config = dict(
    model='image diffusion model',
    fused_qkv=True,
    orthogonalizer='newton_schulz_5',
)
Rows from block 4 of a small image diffusion model, named by matrix and row number. Rows with one number belong to one neuron. Each number is 500 + 50 x the weight over its row's rms, rounded and kept within 0 to 999. All counts start at 0. Numbers have three digits each. After the name is the row's rms in percent of the matrix's.
After each neuron's rows are labels from the 100 images, of 14848 (inputs lightly noised), where the neuron reaches its highest value: "strongest on" is what is common among them. Only what is clearly more common there than usual is listed. The data: retinal OCT scans (Kermany 2017). In brackets: how many of the 100.
# fc1: MLP up (model.blocks.4.mlp.fc1.weight, 1024x256), inputs 0-127
# fc2: MLP down (model.blocks.4.mlp.fc2.weight, 256x1024, transposed), outputs 0-127

fc1.462 097:491530483493393474489525526590554507527568549544379529464474497487521455462501479573510608578539489491519525509490486392519554535448447512536548524614505487532475441526543496440535515426530399535585479517530431452493473594508595573409436485435559533464476464474486421503434493441548487485481492375472395410439510524559548587451454472485445546475581525483537408509422494605504542582497
fc2.462 091:466463487437445467463449531538488428473613527544519461523443521471539482492552472438515514644458553451514415508504526445491556559515494464537467514602458551531490441447549498468480534608534444488550448486518461480512414536509426574540421484503485522515536529484422561456446524480552408509442485510513546623543510405419489416404531546538449465518588552572517470471492497464515535484465
strongest on: finding: diabetic macular edema (46)

fc1.242 096:532526507527575476435588508503486468493518443544463445509426501515440470447545490493508505528510372524499502518473496498479407558500538506568431506553486496479529438509556456480586495423483548653532475507496505455495457406520551475535516526461508511510620527415533570482573488445441437470451478503498516435436569515571536421534401553501550488463511537493409618446484493418485476494498
fc2.242 095:541451489417556500459505467500494491428417471505476488505495557588586490445486410507482504544482537530527492466512542506470453609577457557450529511454581467500505498545615529501483520633438561365426478511515527504450431478481483409528493417514487515488447511493458404594506522522465564538505491493569531554540490536509514615585579480558503460535532477537450537450503528572513415543542
strongest on: finding: diabetic macular edema (51)

fc1.164 085:433515512510501427545478437484536530566495548538500451465521566559451459528404519595508556476514461486538496494612477436501452516500457525549543410410415490467386468489466546556447528427518472540476521516555521517533475490566555558492416486524421565508526458571502313588478537471486554407506494496477489533478413527597473575501463490548552528562473483419472426612477563594454443403477
fc2.164 086:412506506532537568467574520510558476543483505487510555534493452556492504577487518465489502500511546614464514490554492526543503435492446508491546561397465491475485416506536567444531465588453470465499500480506491403505492542506497562509393446515460564482478490582409659499358523469506503518461432619461506492509498495482514383469547456490596472473516559621524483556516487516496497417470
strongest on: finding: diabetic macular edema (42)

fc1.570 109:513467537516603417559541520446461520504447588444464579513469430497480542564501491491508516459492519512486556536541512515483511523541460454501452535537494549494486448496545520456478504498535528451433552440488519473541565473537470518560502496555533455417434566526508437491442465565439513561505477522503542538421499573495464527544537569437607594490462493495396449552481466533417477376534
fc2.570 105:422526497520534610567465495522521562516478495504491441528464553578496461451491471441488512447488543448493437505584646512565454454473572527408501465546490479511416500616490396458506500467543444544563567615472529497454618468573513509526485510433536527451456543489527475531471494474531474401535524506484469467507492491537526494457509529428448384480435479449442504499558481587478562469486
strongest on: finding: normal (81)

fc1.431 100:506482516596485510524537613384396428498394503547444483567535533546368526557487552476527448502402550453480493490493475501515467480523511551515483467452544420445504434382510476503487563553504552494513413571473527488479433561476510512561542501523535472513446490579436532435449454459591552476483513550534599529588531564422537485460471557508502409525464433332443503542531600546470501545495
fc2.431 111:540474495420487512491471601391518537469434532508428516501521635506438498429553558551476489436388432504480548454464493533531402582432466523495501552462543529506472464504435468529512503384626450462451566513484506473471556528490516489491550498401456468519539510595460494434460472503554478507491540578543497428412534410576531491492530540400453479568483442588425460534466585507471520532489
strongest on: finding: diabetic macular edema (40)

fc1.11 089:454501594523605424597468452504595531425539506522538537480490434483377466402511478520470521455545371439469562491516593491519525529539450540527463513523520473563575406481508557499522485557533418594606504451419517488572536471555458498479542530525513496460427499484548529476541580529484510452509461448487546443546437538531565535438529485507461487465508525521536415596376442412588578490425
fc2.11 099:393441477501530504535371517474545436602490539488519517566467528566464496471456483560531520516532516444578504459440484474412451508418431517513543568512515500530560485527512521531537519532492397375470500464480495499512490571552498461492459569538474536463501462526558514547496494534427493499375466494505348587507500467503482431422464562498592547578494590511445517475529485462420502407455
strongest on: finding: normal (80)

fc1.26 125:502477449470552463530494483522507407562498409490501522514500497491508502479469522507493514445549506481417559451588540442437524610525472446567533522502401533456607475472626508425505501583501423487552476506420470470454502509541527430474492479557530553512470556509559478612526564469547496407467530563521472459375508470537440397488373515462440486515503428504507532540552519545486371509449
fc2.26 127:553526500451444459485500398559465498513446537518522493454470551490553518509557543519486509477459610458555681502452511512509450493479453526442498480510503482565603554525455453481413508416565599591535453517445494410471549498566579522522556488395569516470484536509351515443587523504470487463438508455493484360420513500482486558385539479485476424516486467538522530472551492432337528508475
strongest on: finding: diabetic macular edema (53)

fc1.56 103:490438525526419494544507481578532534489395619487515508543523533445424535538492494406564542497612489540596514410451589438433421513517471512486520487477410543574526446514521470468540525449539386509518554546534515542486484502521501558570429429579501492484467468561560589440522576523528524503455519584502471496525528441550431464495464545505489462365445518433545412545436397502465493419570
fc2.56 105:487522513478398545604480432586544467445382612506495501490497465453447475418558496486496444502638536533551637469477556482345423484535488436506507459483487490571460529470444506499510518516593509542431529517495472534522494480487502502535525541479552510517442463494397479506598512493486496470514524470507499447548464549469596526418529511494510513497501494434542544464511450458423472498566
strongest on: finding: normal (93)

fc1.331 093:495433431464593570528493492528483416463482578516525478485568511474489517613459512471525451616500511501443586406563531483466536510529460549480539498539539460497514476511510543506526511551393451504528560532470438576427502496505491516510549529503481493552497442524446548500357471431529495474522439553478625540395534404546600427391524370447530475516478626482490472477551580433533576561496
fc2.331 092:535535494451535434593435548571348485419450509519491554478422623524554507502482575508481515424457556463475425514580536446483458474531513529568521506494533481469528444531538399523496464456455414481542461535525481465456534446503468473495538514452544444419473463498474432426461522440509467451416532412488492453543436542419363481458500605444521513482507496562451521449546501535490504623485
strongest on: finding: diabetic macular edema (29)

fc1.445 094:459501539536447503450542473493499485398463486507614522431408577416529522470484484467494521531565480410452551550396569470518560461659447573564600435520552450563439543407470483423470474433493519529497493515473519503528592402505498479519527528554497503547519561542506530519600524493509504471467573558451526502473511558525493499440543535487504366531504518511437487470455542587398526496476
fc2.445 094:491475534455430459486492478367481413466476525504553512468451485363540500534467497535525489562616596425542521523460456504533510508394536583337507504471460476506472507487478492515543500527510481447420516553448510529474407480501479495515545518443520423415422510506557477488538484500496522560487593456421429535479534455449422463527546465397504518499598438462502493532539515534507553519450
strongest on: finding: diabetic macular edema (37)

fc1.459 106:563475538492573480599555515547648503547484539511467454506470516499504487444363619481481457470462475480550485443495546529510470382472485473523514526500453523520578451532470494473567519517505517422477476438544523452448497473476538568518502538511532500534550558554476405465482510508563576528615492530612469539580460536544502571410448469501457492548542502524488465437526418479452476455469
fc2.459 117:462455533502499526478580469527511496547484396501520556496626491535533496402565460477528506446535494500513418474404504527494425533427498493560465515508499476449454473452507480525520498422544535409534519533505486507546455520471466507522495534524340519579453492531523411475515511450520491575522574579492437475484508525535490521411464567547534432501528540516547509471498499584497502476558
strongest on: finding: normal (92)

fc1.488 101:495513468465575351536541458488474472540474543520527539576337520468422498401454483443484449442531483535520488398507591497504561579426497500335431508485484496465512511447518511442495499475469493550578470537513563502611504478483525510568518505453513391493582512517488533453464501462596519626495545535453472521544539532493450502545546538470478546490640569458374419483531456536452486610490
fc2.488 112:469523504577535681508495478551482533536436521514544450512276505494505528565526526503506509491493458514506474451537502465507540539640442506756501519498489484419500525546585502471510502516404406493483468459493504544488541500480506513500563518515516535458489526593508534453506482520552480479436553505489463553438449507473541488465485462562521495546605535471426473552541455497635519562556
strongest on: finding: diabetic macular edema (52)

fc1.303 105:546439598502523453539471477467495526465499425445465507524448571548411525444531550563474531442557583498462489498403483507477436474501493512487428503484564585541621504451521513506535486573495505446456545440475469458499503458427492504457523557469477441453528515549448511478482440483486489550561491445514526470534472487503636506559370540479552541547568484531552535546529609517444477413503
fc2.303 108:409481489565508470540533488469533499477523451464495491503439448528517482478472589547477494450467481408455504491462498493507504544457504541615400586508537514537469424467492382448467525452512518492467512429575499497550536513502441448565480540460518566430561509536464537428579522543479465495526493404484481503475507470515565479525568475555532467536522451430550463415505463481480507518500
strongest on: finding: normal (90)

fc1.351 102:499460452491550558500545484463485453470501461404587433518499450624525540536647490460532479531478456538447473549574512550472512536451480526546470471485513537466448490457513503459405516548426534431462442560503538458568418342510571455508465616598454432479478506522586633469422490457478563581452561573507541439450500512519463479449504513570436507441497496418408473500488538461506422510523
fc2.351 115:499590475533517453459524540519602468543530460476508534455431490560529498596479460527504533544400536510409534498556470486576592516530503553443436528475428498511632523514540566501591506477494548544456505463520490486433441442463421419568507486526381504601583564494480453493407514533474574426445581482463485467514559480549532523469392549508473509581523445558368452536484512463436495500496
strongest on: finding: diabetic macular edema (32)

fc1.231 108:493478455486530537502507521465550508424403500474519533509433676488472510542478514537457504500409500559442399488531518523482608582532536518542438551492529422474508480503481564554378516491542407506477492564537429534503520597496420368530475363506432483515466514414508461603439514549492552531477519511437486497474505566469505442517472436451435468544576512509460524513502443506569525586520
fc2.231 101:506444531517443461486543468462470554498555580525503421492472408461467477434442613548498523599464476543536476511607592520375448532506534437489570483497444495442510526459506430453567522580527538516526473532550530474439615491455392446468473571546586540550450603433494481518513508522477433573540467517492527541535530391548582434487498491588549501437469536490497534531464529488573460439516
strongest on: finding: diabetic macular edema (36)

fc1.307 092:523555486559519471666503542452479585578491506452501486557502454544495572487443506460517431515548483427443535462581490473566525538492516519523539596469524590549449538479506516447541485492446521567482463489394502467564515496509470546519580475480483448405471517494527416435488504433514547460526515506482492514552495463439488505394531547477441423524490555402499587533506567430450528343442
fc2.307 095:459461474514549574505531523492441477493520528479494452571580554468493461426466523500521492425538462428437461531613587465523514438386539461487455494550576492465512530491452457483572502470532366453568395434503512511519512539508480571491463464590490507566523518523542522551455505440409496537546541443497626539505507536522535488512487462462498593549536472477471533607502573623601479504483
strongest on: finding: normal (91)

fc1.723 099:491517510507568429534489564508440518388511394527509637511564485463489489572501470597495603473492503512544523498415523435539518394565432501416512599555584432587422527507493534453497497519631420418514522484450524411563483546569506510489467541490549578511457523475466495441536577629500375483492503429545492468467524490536579579463592530442550511431446463474594406543517576514482541508534
fc2.723 103:519509471542566528511474496476518608523558511509574482446507513488465501597470562445481491542480473540534524457487417464528480486532551534507472432541498505495526433536515588579449488527501474439532473549531497530487516472429514457548466457533522614437425537477522564540560482528513408494479541555482502515363480480439476554509450512534464502513421550519493491441495466507527536543408
strongest on: finding: normal (87)

fc1.457 097:489480559515491548488479477507552528501460459592464534534488545482449543430577435380534453543475541536471479477477491484565472543494503520456514459516411604497498571465448410477594516446558420542474502477529423517533496588493524554611584397535482441470484619419504552582466542487542496437482303521539408455513495627462415480523494509533457520493486507570539509497500474548533476559555
fc2.457 101:481485496449512431520450427510557522520459454518501487527481510412433479524487483453443474443522520540514505442550456510538470551515440524564540594463535523502462549513500573467398520630531515525466499429494506528462428492473414564491472485463466493388409603502482445473467531434464517691433393408497513532528520478500667504519516543555524471567492542507536468477511444566494458426485
strongest on: finding: normal (100)

fc1.233 100:490514468527538463591458505525493539500457494544428593482551480469432478554459499469467638451501420515521479477475498451470483464533462545510472503498543559573523419467562537443569420487570500489501495587416455445539523603519514438483449543490608496566492540475464556551434484477451426495483476417521510387487385460500556531427575453524516466516535535503470542509517538520425505554447
fc2.233 097:431445466466576487598437489525447499571443455494485433521427551464398517389506592466528481549457638509528464517565384499590420435432535465454501525433606493571494459495493463477438496515531555437524540537436491494482485584501506488528464560454555495497423574488503467560384481510416444534498535484510426620485500537518417578497463560532521491487470455426475441457540482425520487557529
strongest on: finding: diabetic macular edema (32)

fc1.329 093:521493607459541527474573515538414542539551559686563405567443507444378539467520540490570447524470492486517527441556521465487509495541546491480557538567534484517524464445508570549558655522488539572527541537482438457525424538447488459573476519472479503499527455459434544423437407499470463547507506548420544467508523557534517459476580486503461493484509480411601592505522580500525533477499
fc2.329 088:531338519558506448491457445487428539578511565503669585457486466457392527502498557538492503555484508487545515497541537508491465468475545520448500406445490523570505486500500475540442547464517479386509588548489469480516441503528533367474552499411488480586503501483440418407468533509508458487523443486499372514552423438481468538500455457489497516457467460617581518452435524553511571506506
strongest on: finding: diabetic macular edema (42)

fc1.395 089:543463358490426513506550507506585488473568465434449443590456520471534437514480479580442558500498517501470485539584495470460532415513544512466547560536475547531523515555497498587497479496440475580555594573501481515471481546489601429534525420500466491528525486491443438601514509490515480522458397497500484488433455586512498468565520450594463521475590511535445619520537534620467587466502
fc2.395 080:488456454519350452589498486521501486489525561523447489517478552442473531567454556451492463529541458552516537486510540460571502517501646554497524502413479563492446505542615503562518536585501437474440580512560490517466428542426540497482556458639523476523469454542472464512570478476507536427484540543547455454605514435532404546594534477584468480484494531446494425419581514446560572491502
strongest on: finding: diabetic macular edema (30)

fc1.220 105:509379406398567436421514575551478525517572559544502499464491489519383574503476495435522506572472481446526369505505464545477438558565510517473463516435520538439525499497416469405462492461457472417462499567505553371424460465521487491527467539474560475534504429573525463558520511474530446473453516568510554555435543440497484603490560561456524534472468534391535601563531520487544434498584
fc2.220 114:599511516549476518478414425480493505557678553479482494528624515455542481584454548496496509404457454503554368484499520508403528589515491505521510532560580507546449440524467533468518498510602414493505516491453475518511454566490514442479467522530538505520475466537496622481474497452503442466488546500536419468582455508574538475511547483456459492524484515456461448523527559542496511403464
strongest on: finding: diabetic macular edema (28)

fc1.632 103:500505449431422491519647450543514513512473496531474491438427516466541490557545466522444611382516502559480499498578482503496464449535476448504546488405432573576594404569518529499454509494507426444471483535583447520549531604537448533512479542485504474482572454497464456445443451543452501584590552561548481398537369519422458539508516501472500562487533522482381492599547585466451419500500
fc2.632 108:443535483524468532510545467413501453558531500507518588452423520506599506499557465385536516455569604468382526536573484500523519570507570520508519543506460524519534379496578515464574486509465498521508532585495509485469517514538483549511600562510524553536509519456534472476523491512492476407541507473523476520500523462579452406477565565513498521590488581513439499530415528466557496569397
strongest on: finding: diabetic macular edema (30)

fc1.725 092:557462523403490529447521526548492482485498534515484498499500468479517545510520532501507467476455384383487462488428537485548512505558559481526490420471416500579649495470487434503601481531564576547467545601443538526347543492509478375562459427551501535472405508449523520539541583473584473499567401525522514513450536497479410519495573497491636538437544444497537522569541462489454439568530
fc2.725 096:505476519515424474466502535486473501507602573499493453423491463455479462563462540513493541484506512405496559429517476454449487525467475516461506560491379529563488473506476532524466475491471460493573498533421478525687494492448418377461493489484449567508532544381459476562509504516551557547571484458469459510577540571550567470550486481515512498462492520481590527460424468491537552504546
strongest on: finding: diabetic macular edema (31)

fc1.589 099:562520536522526499511544537412468482477441506550437499438572499571517536556501451612522504514520461450500490415600428501515448409422470480439470500554480495498520463468473553479545499447523493486473521493458526449558461472448489572471500570554534470448546596545372604530519576572508541483448495521546516457539539541457408453473557462534535401415666544522461427497524491518429528412517
fc2.589 099:505522530531485479556448478591459456492571495512526598531525511515458499485475527521512554518399490572465538573605533499452550490507466514617575423427499515574434465519533491519518478462537509556366486471603503514573461528546520469538515587507437528558470489554515482511465505493522427535470605536549544465515465507480550427566529519522517525531560450482569486636549474495473435455501
strongest on: finding: normal (81)

fc1.726 103:558554538499576534569443493454501478440520512579593450414484477504499420532539491558571590511484533516438443478427516485503577453517400497568495449500447508560516583523474423446444535553511524418487569487465497434480557593457498545498591538569491432513444509441379531534558493463556482389358451451464570504503506552436507508557522452447501454526537490549490510471441559539508528486479
fc2.726 095:547512468458578442558509511451459516431503517498530551531479533476451512348471513462500443537501495475494520507479480510520563561490469539401482548485390570519504666514432544447515503470529412552445556510450486589544455503442559535524542496506455476522573534428527455512537492478630497649377470517516403472480560440572547479564495406480464473465528502510489465472474553476556377494498
strongest on: finding: normal (83)

fc1.410 106:498515514456482478476580717506539540506559571412468490524506417527525434531418503530483582455435541542482532470518470467365484565490518595516461523643519439504517466405428530537462503490481497505530510574516506486448534441401485530572563455502576518446494544560518507447508421407504493561456489546457456463571506517403500532464466523448469461443528422458482480521513465570461501522436
fc2.410 110:499533473476471505481440468514532519487573590489459532489523496474496488513523610567499518530466446596425465479509475484441420563509529563491444518510457519555526430560421494462511511623506485520512498466424502452554651483387528476504530439492490506532536461554473503516471495562461438468604428510471568551416494442554515543430400468453474536497555563527480486494565501454456595573473
strongest on: finding: choroidal neovascularization (61)

fc1.212 091:499453473469463486564425422513534436451525564520436482486493535419538462547447503518475480586469555514470506443493466512514483451500444578571540388489458486593517523534470515475563479432495397499481557379506497537486517475428483508530425472525479479486500446508485633536419515473486517492518521589368559633509516448424458549584441539455436578523472499520448470505496501523422459443470
fc2.212 095:513517508479368514536542489679542506510438547478483553524545507359557500450501451517482485582539558518477578451460501511533455391420459514446561581466497492517498599510420492430451474514427463568529515473452483495582491523487491494510449489489477502501473458490456391500510516462509451472538565430525451390538434467545516450558505486389486482445426460498442486464540433510475474585519
strongest on: finding: normal (89)

fc1.327 099:561537575539429466550505492483523446459477522517589528532421555599519428483439520465455556477474504474549554458608493552574559519550508456537534476508391675526534516467498622481503502477460545417610548510524509535504386454494500482523585442595416474499484587479478474433509510487479465444513509553529435486534431445500476586530517450489512499449459612517375449425467639484513489467448
fc2.327 101:431535504526427438590435574448548471478463544490567484518396525612507522433533566447520561531419469481512508487577538545519442495447511614517537515521445529422501526480460456564538484521510441644494565529495485437492464519449479457522485457578489594448513537524529498500476495474434501537510488519473517487463518488606479385508394506440519539545452492471380500475492519443538535460466
strongest on: finding: diabetic macular edema (34)

fc1.219 091:567421430463524439555476474435556508525374500409426445580447419429436644517562467543464502572504503446530495528459556494546590545573415523478534473448512403492422510469512518541509512467464569552473512490383458532502502451481521493450529544533507504423462485493504540479450480515526466541522555562450552528492586408485524594473535427515426394439519552507533451535560552498515449548583
fc2.219 086:509527506391542604590566531573565539466464577496530574554516485506609517565561508405521535458526502452449501531424500504532577475499441541502472535419524517512626506595473464511458501536484507492580510498437499465482473501559571473501475412501413503540453518366459496432470532491497496459445550500505431460531505482454516375540445513549496524541462436530515544466544503500480468567568
strongest on: finding: normal (86)

fc1.391 098:478405542477479540562583578443503438489511507527547435502507475559549442551502458573512462468484527637478447456545405507463461531427480502502437469596587592480471436556481520470506564499407435579446548537417550377523438475497568453524511476481507517422528486495539479558504533460495426469552502527457391468477501538476470466566467485483560475538326586525545470463549577536500514439547
fc2.391 117:480517497509417474521491490494469469540567471506492615513451522669517481518581449412499526508433562723598548569547499496420447493550509474620566501488519442464572521510505490551482480487539487486515506523471515531473504481552484460498497471521504479533520534542523477491506496497512351499544549444566544532495463500521491462542516560501550526519370475490568481482580511447604515489536
strongest on: finding: normal (99)

fc1.280 091:535491443540489380477487503468509590592500469485559468544475494534461485470480528426462480482521527489552491411544416525547478522507568444539425482551447487382498441576533602516483503494434627466515525495449491571496463472511562513480437420483579492533498484530520534575563511490527495403496543516511531495447520486480512548565515468503487489497509420507470560520371608506556503498442
fc2.280 096:527472545557517606435497464529519549524468401492554542537530510600445488509557485451511532550467464574589508459471486482454384482502611512505586432449479474555522427461473364474505494527527519569475526435501502452458483510486353589555382517462647521595493453543457408501526499459514512547466464487542520487609475384492456452551525521461439503517438488497504468550429517433486485495462
strongest on: finding: diabetic macular edema (28)

fc1.389 087:517489496430588547472494460534420458491565475480502558499538467480484534436435474469590467508520562583405444542465445510529435514457516579567418503418554560547455501499507577513436519491431429509513567615593521439493550560493463544480490500489587454555554486442540604576602573447451434571471458449548557538476430514533531577438439499526427538521453484482442580463489499580491485583434
fc2.389 086:502485489549539453459447485464407416528574451497475425498426597449377504517474447510486521514446380539354501488565430487543488442464524530464504518452460502511501444455522462470468540517540534473494522551559537373536538505422480541515456495525508485422463507518501461516641523503515471379482452557422429450457467465494476377555543465498522515573371510552484544505483550550471569521449
strongest on: finding: diabetic macular edema (52)

fc1.595 103:420452455496543497524573526483520487396583535481564501521509536511464535510628515473562462630429562387432535386494510502516553482483502483442523519455420493559543437461589521457500562420503452585444502522474497558483417462559558539494540516459431497482444453518628535515539537418463572493464574493420501485469510525508508553531548516569424530510438421470462498507535539449498397469408
fc2.595 106:530526479499564505556451577503434497345481550487528527519506491505539533620543496473517481610446424427484433423471645506490503497440538511456521498484472494509460431472568467533491490584520559422488452566459515572447516461509440545497536491572480490537454487529523406550399489552586525548436428483484491514537486487404550533475471518525326552489423556531463560473459591537456562485444
strongest on: finding: normal (86)

fc1.546 087:526573524474527447466473459493490537497513474507465415452590446516544459485612470525428438488509600482471522474546507517538519546578508564593521520483620530433493544525521478570457490503491453601547550459438419478497463457452532510546548459493410540392590513446515498406545455474526523508530476518498486548574511506455585427515426550447481511524472474484515461494445439422588531455382
fc2.546 098:507518513514464509458527457616399538507602521542462530476542429534467481594595477409496503456471484452417489473553491531469456347490491502421472482508512440467475508509452528416556485517529593568473507452517485453547473468449515451459449476446530620531453575482538436512532492495593484485477411478534489443459518557464437587481568482573527447374471485522578503460480451540437422509445
strongest on: finding: diabetic macular edema (34)

fc1.171 090:511436478599503507564485492551477499556492582524498528551546486469539528435445482453517559506513485471449479500466477446459408612435470519564466437541473442530524510537526556431461541414550513547520539530492472518454512481458568492580495570533411521402490456566410566478557521470503569540493529518430554537541520454534451479441503452477470472447475441454518397440446436550427525492508
fc2.171 098:498537486474567498612538485629562494454536525480535486486485553481537484591502509460519487591453493468453509564558492512488389446451454495430444531492471496443478533526537413540473474530463476475600527494547497468472458465507359459501502405482458474560510480495536530465528512522524564603485544439492493426518492491409563514554498511497480460480469521592483540462516404507451565436511
strongest on: finding: normal (91)

fc1.241 086:496513499572492518518405464507492403462519573506480469567497606507507493498492507459534464526555407509561498479507542550492585583522461510483539575484527555443496479450426540537527498493460397437581499649487509525467551413387562477525521542549528452532461554486608490475441526484479455503446486568580549430476561479524555391554490449580552520505466487458525533470554585513413473506516
fc2.241 085:500483475500509530476475566533473400570446438496485458558512503498545514463483625475530497554439554555521599517428540499585521511521628515514567448455510492471493481481518546521522512482489528631459561622403473460535559516488461492508577598544485564465518480516493548491373467544479419467504438421495524526564494577485486556497523475457477572453441468462528523600413572579457483492488
strongest on: finding: diabetic macular edema (41)

fc1.629 110:506525533498555556453464519436492539498534471428548542428566596511467518557534546525546498466545537442473530503574487482573443475586481570519480486528413430541498464430516561464405509496470449546509468493513500506485424498491537490434468504502501492509539554398489393488473570586556465510465479505419424429442545535487473548500536550581561483411544519575433500528478686531472471487487
fc2.629 113:527515529540540519496624461501498430498519476517519500587496434549519502468511526468476517545546479445494617586555556520535429535443536587519542566514411501496434476487555538607611509506540434552503509372497519542538511516537487654508516550524530476484416525437465505500376514371450557508473465515545525499505498590526432474458412458474559499575467575478519467523531615534458465469436
strongest on: finding: choroidal neovascularization (59); finding: diabetic macular edema (38)

fc1.552 101:575506537541435438373442504494374439475369402525532373513518578483493493473466448524498440459538461607438526535467600507511550510381486526479420496577467595567552430508498472446455504520516442455539582476532506593486434456543460561511529508534452533423555569477483523483489548490560489540438468482453564404583510421528474462450522507522522594522460483524490495524461559504499639500585
fc2.552 109:427474473502406510537465540429481512554545565485515488438582369426500473572476618495497476484517488555391470371514581478539480554466539637449435531519494544462537460509468541497465517481514510460567465494532490502481613459533465484506579519516398529559468432532366369561518504493567514549413551539497448472472531471468492572396543485459549457512475515414537465489526455533566467563527
strongest on: finding: normal (82)

fc1.226 090:485438494416443538502409444445514487462514476495482417517562506523418548459466443433451448469466447550602531467486513531414478527513488464556524422470461471451567432614458586451436542494515429476522401460540550497460500556565491519474589489462499538567418468459558488541567426422386517496543435538507583510477469478500521467514496388543477574389500488577499518460481598537477548576470
fc2.226 092:530511542553556469504479450481512489513540586488525585552467572361448486466457491549516497391463449546502575416523548504500502481473527503568497501549502490499530561518514439510491528501572559481522451515518492458468564410449495562513621477507495569514472535442434494594522486563484486594530500554498456483387577479480492448473518391561520480499520500474446520487433527505426517454463
strongest on: finding: diabetic macular edema (56)

fc1.423 087:591541505452528545504546515516457514362441541548487552499523439562508468614506499529546528459489439572471505477379482437553540434464455585554553489519541508485420471615601490463511458384473515544498476450434538526358504534490478571488495533492538499487585438453551457583529545532490372509484542484509448492530519496535464582417520452445509560460535410502500478458424567519436473522413
fc2.423 089:522482516523539411477413469410468494389478470478466437554562484475434517500525498448497484448521587529503463460470443514373536570560605457442419548522462492463584528524449551374530492510531426499476502450412514502563528496572457496428555519493487448514445553368504550553570516551488455479477667511538485540487476511453466395458571452420535540537526412530549480502530481516524490562445
strongest on: finding: diabetic macular edema (61)

fc1.535 096:533500607461589614509509410543432548439518422508502469497394484477529517519424459419443538429491501489506454482501530425450543469447502509567539446621417413538536475473468553417463460393509410478537589472463554513453507471542543473571504517513502464547442547421493473426405614555503452515463564454527558460566591490499492543521543482517524466524482586490458479541400509498504405528489
fc2.535 097:544485501556493471402496481451484574461557475486480504552503511523472468449483441553497487441520510464629559503457520529499431538517505479493523496533426475463493555508542526436594493502509484424561541485466507530398605441457509613477437453482470445474546545572553483443453516450469510563440532474535538551432494521471504546604464553474473453570426566496506517505432482484485341456482
strongest on: finding: diabetic macular edema (42)

fc1.602 100:571527508525571506500466542458524503421426492481374504430431413453550546522539534477511516515473512518552523524496496450432476589602487546529549567467522470503526551476423529453460516497346616452478321455460534532491517485475553480429530505527428385439517526459509526497512499551517405418471469595486438520462563510429542431532579491587440495406461453509530459454542522604558420518532
fc2.602 093:578521495482500495441516548491485476590535491506454559529564460467547514431477554556470503515521432517456545518511467507548565487442533483567482435554427510518525454475485431430419479514450491527459587484452505543529419497597494454525433512460466511563508456447558459532560524500480517614478445450485482527556496440546588437454465562542600551420536493466523533411480511503536377554521
strongest on: finding: normal (80)

fc1.102 091:445503432497547544444508457497447527518473428556449536443504443456441472541533520473483486574518470469511435465524583481510527466465463416531421504566566461482464454507516482483541460463529464576520467448440511528522523466430492592537540465545528517465460425478503592578505535477579493460419604467487566509433556576413481563504467510486490470481439541420490480524511497516503447446546
fc2.102 096:577471506559557510611451452497562486599491515485495482511509495435467505447454534524521481362555444472409538525465497512479469532471457499493448471549524539539568582513513519569440493520483522482471485461468483497565481536501486471508522545503588569520414514559501528468487500462544548478501436488468518612492466441488559627544522443480538612509423397457575406499534451493525548465434
strongest on: finding: normal (85)

fc1.304 091:494550451548550476365533524474492625473433520502603488429488467449585463504469492551526602529523486527455482485433512468502591501350457508465470587403536469518486470453477407589559496500486427489431525502488480472503442526552538491531417395525489555507500458508444530588455500455492443548599461461514525541496471494509484506475501530517449510430582467455546519428443496549496491494503
fc2.304 094:453459480412533484390485506442453507503462498493502512492518494499494505492491453481499506570488540532530584522389482528508558529607488431545490449512471533477502404548470567572456497524503488554535542517506487570412503527434430506456406468613550571555569505475494422441395466480495415373612454477510528536529517499515523502562482507501484458494555570481502508444443490451485548474500
strongest on: finding: diabetic macular edema (29)

fc1.253 097:486539501511527463576571483524564546591479583445462476575499448450493502540601568496440439442585554472499467490606499587525491538562484466523517494589401570585499374512505527549470506475571588470438526573426541521498420417546510479446547520479412486434523504525463475489491448477519539497464498566452543484495503512509493504480536535533500456592515407494474523529469529517467510541499
fc2.253 104:575438505414518490611519616551501572506446546480495498470461546391529516524492534499490503415596444475570484513559475443482568514441526501470479468514464509446509514468521480492534497548528511534524542520478513526500473528469458425564452417507496454450432570523498541494486499557434562565520538450496483497495424581535553449477445575535502498534466390510486457554471519448478534575438
strongest on: finding: normal (95)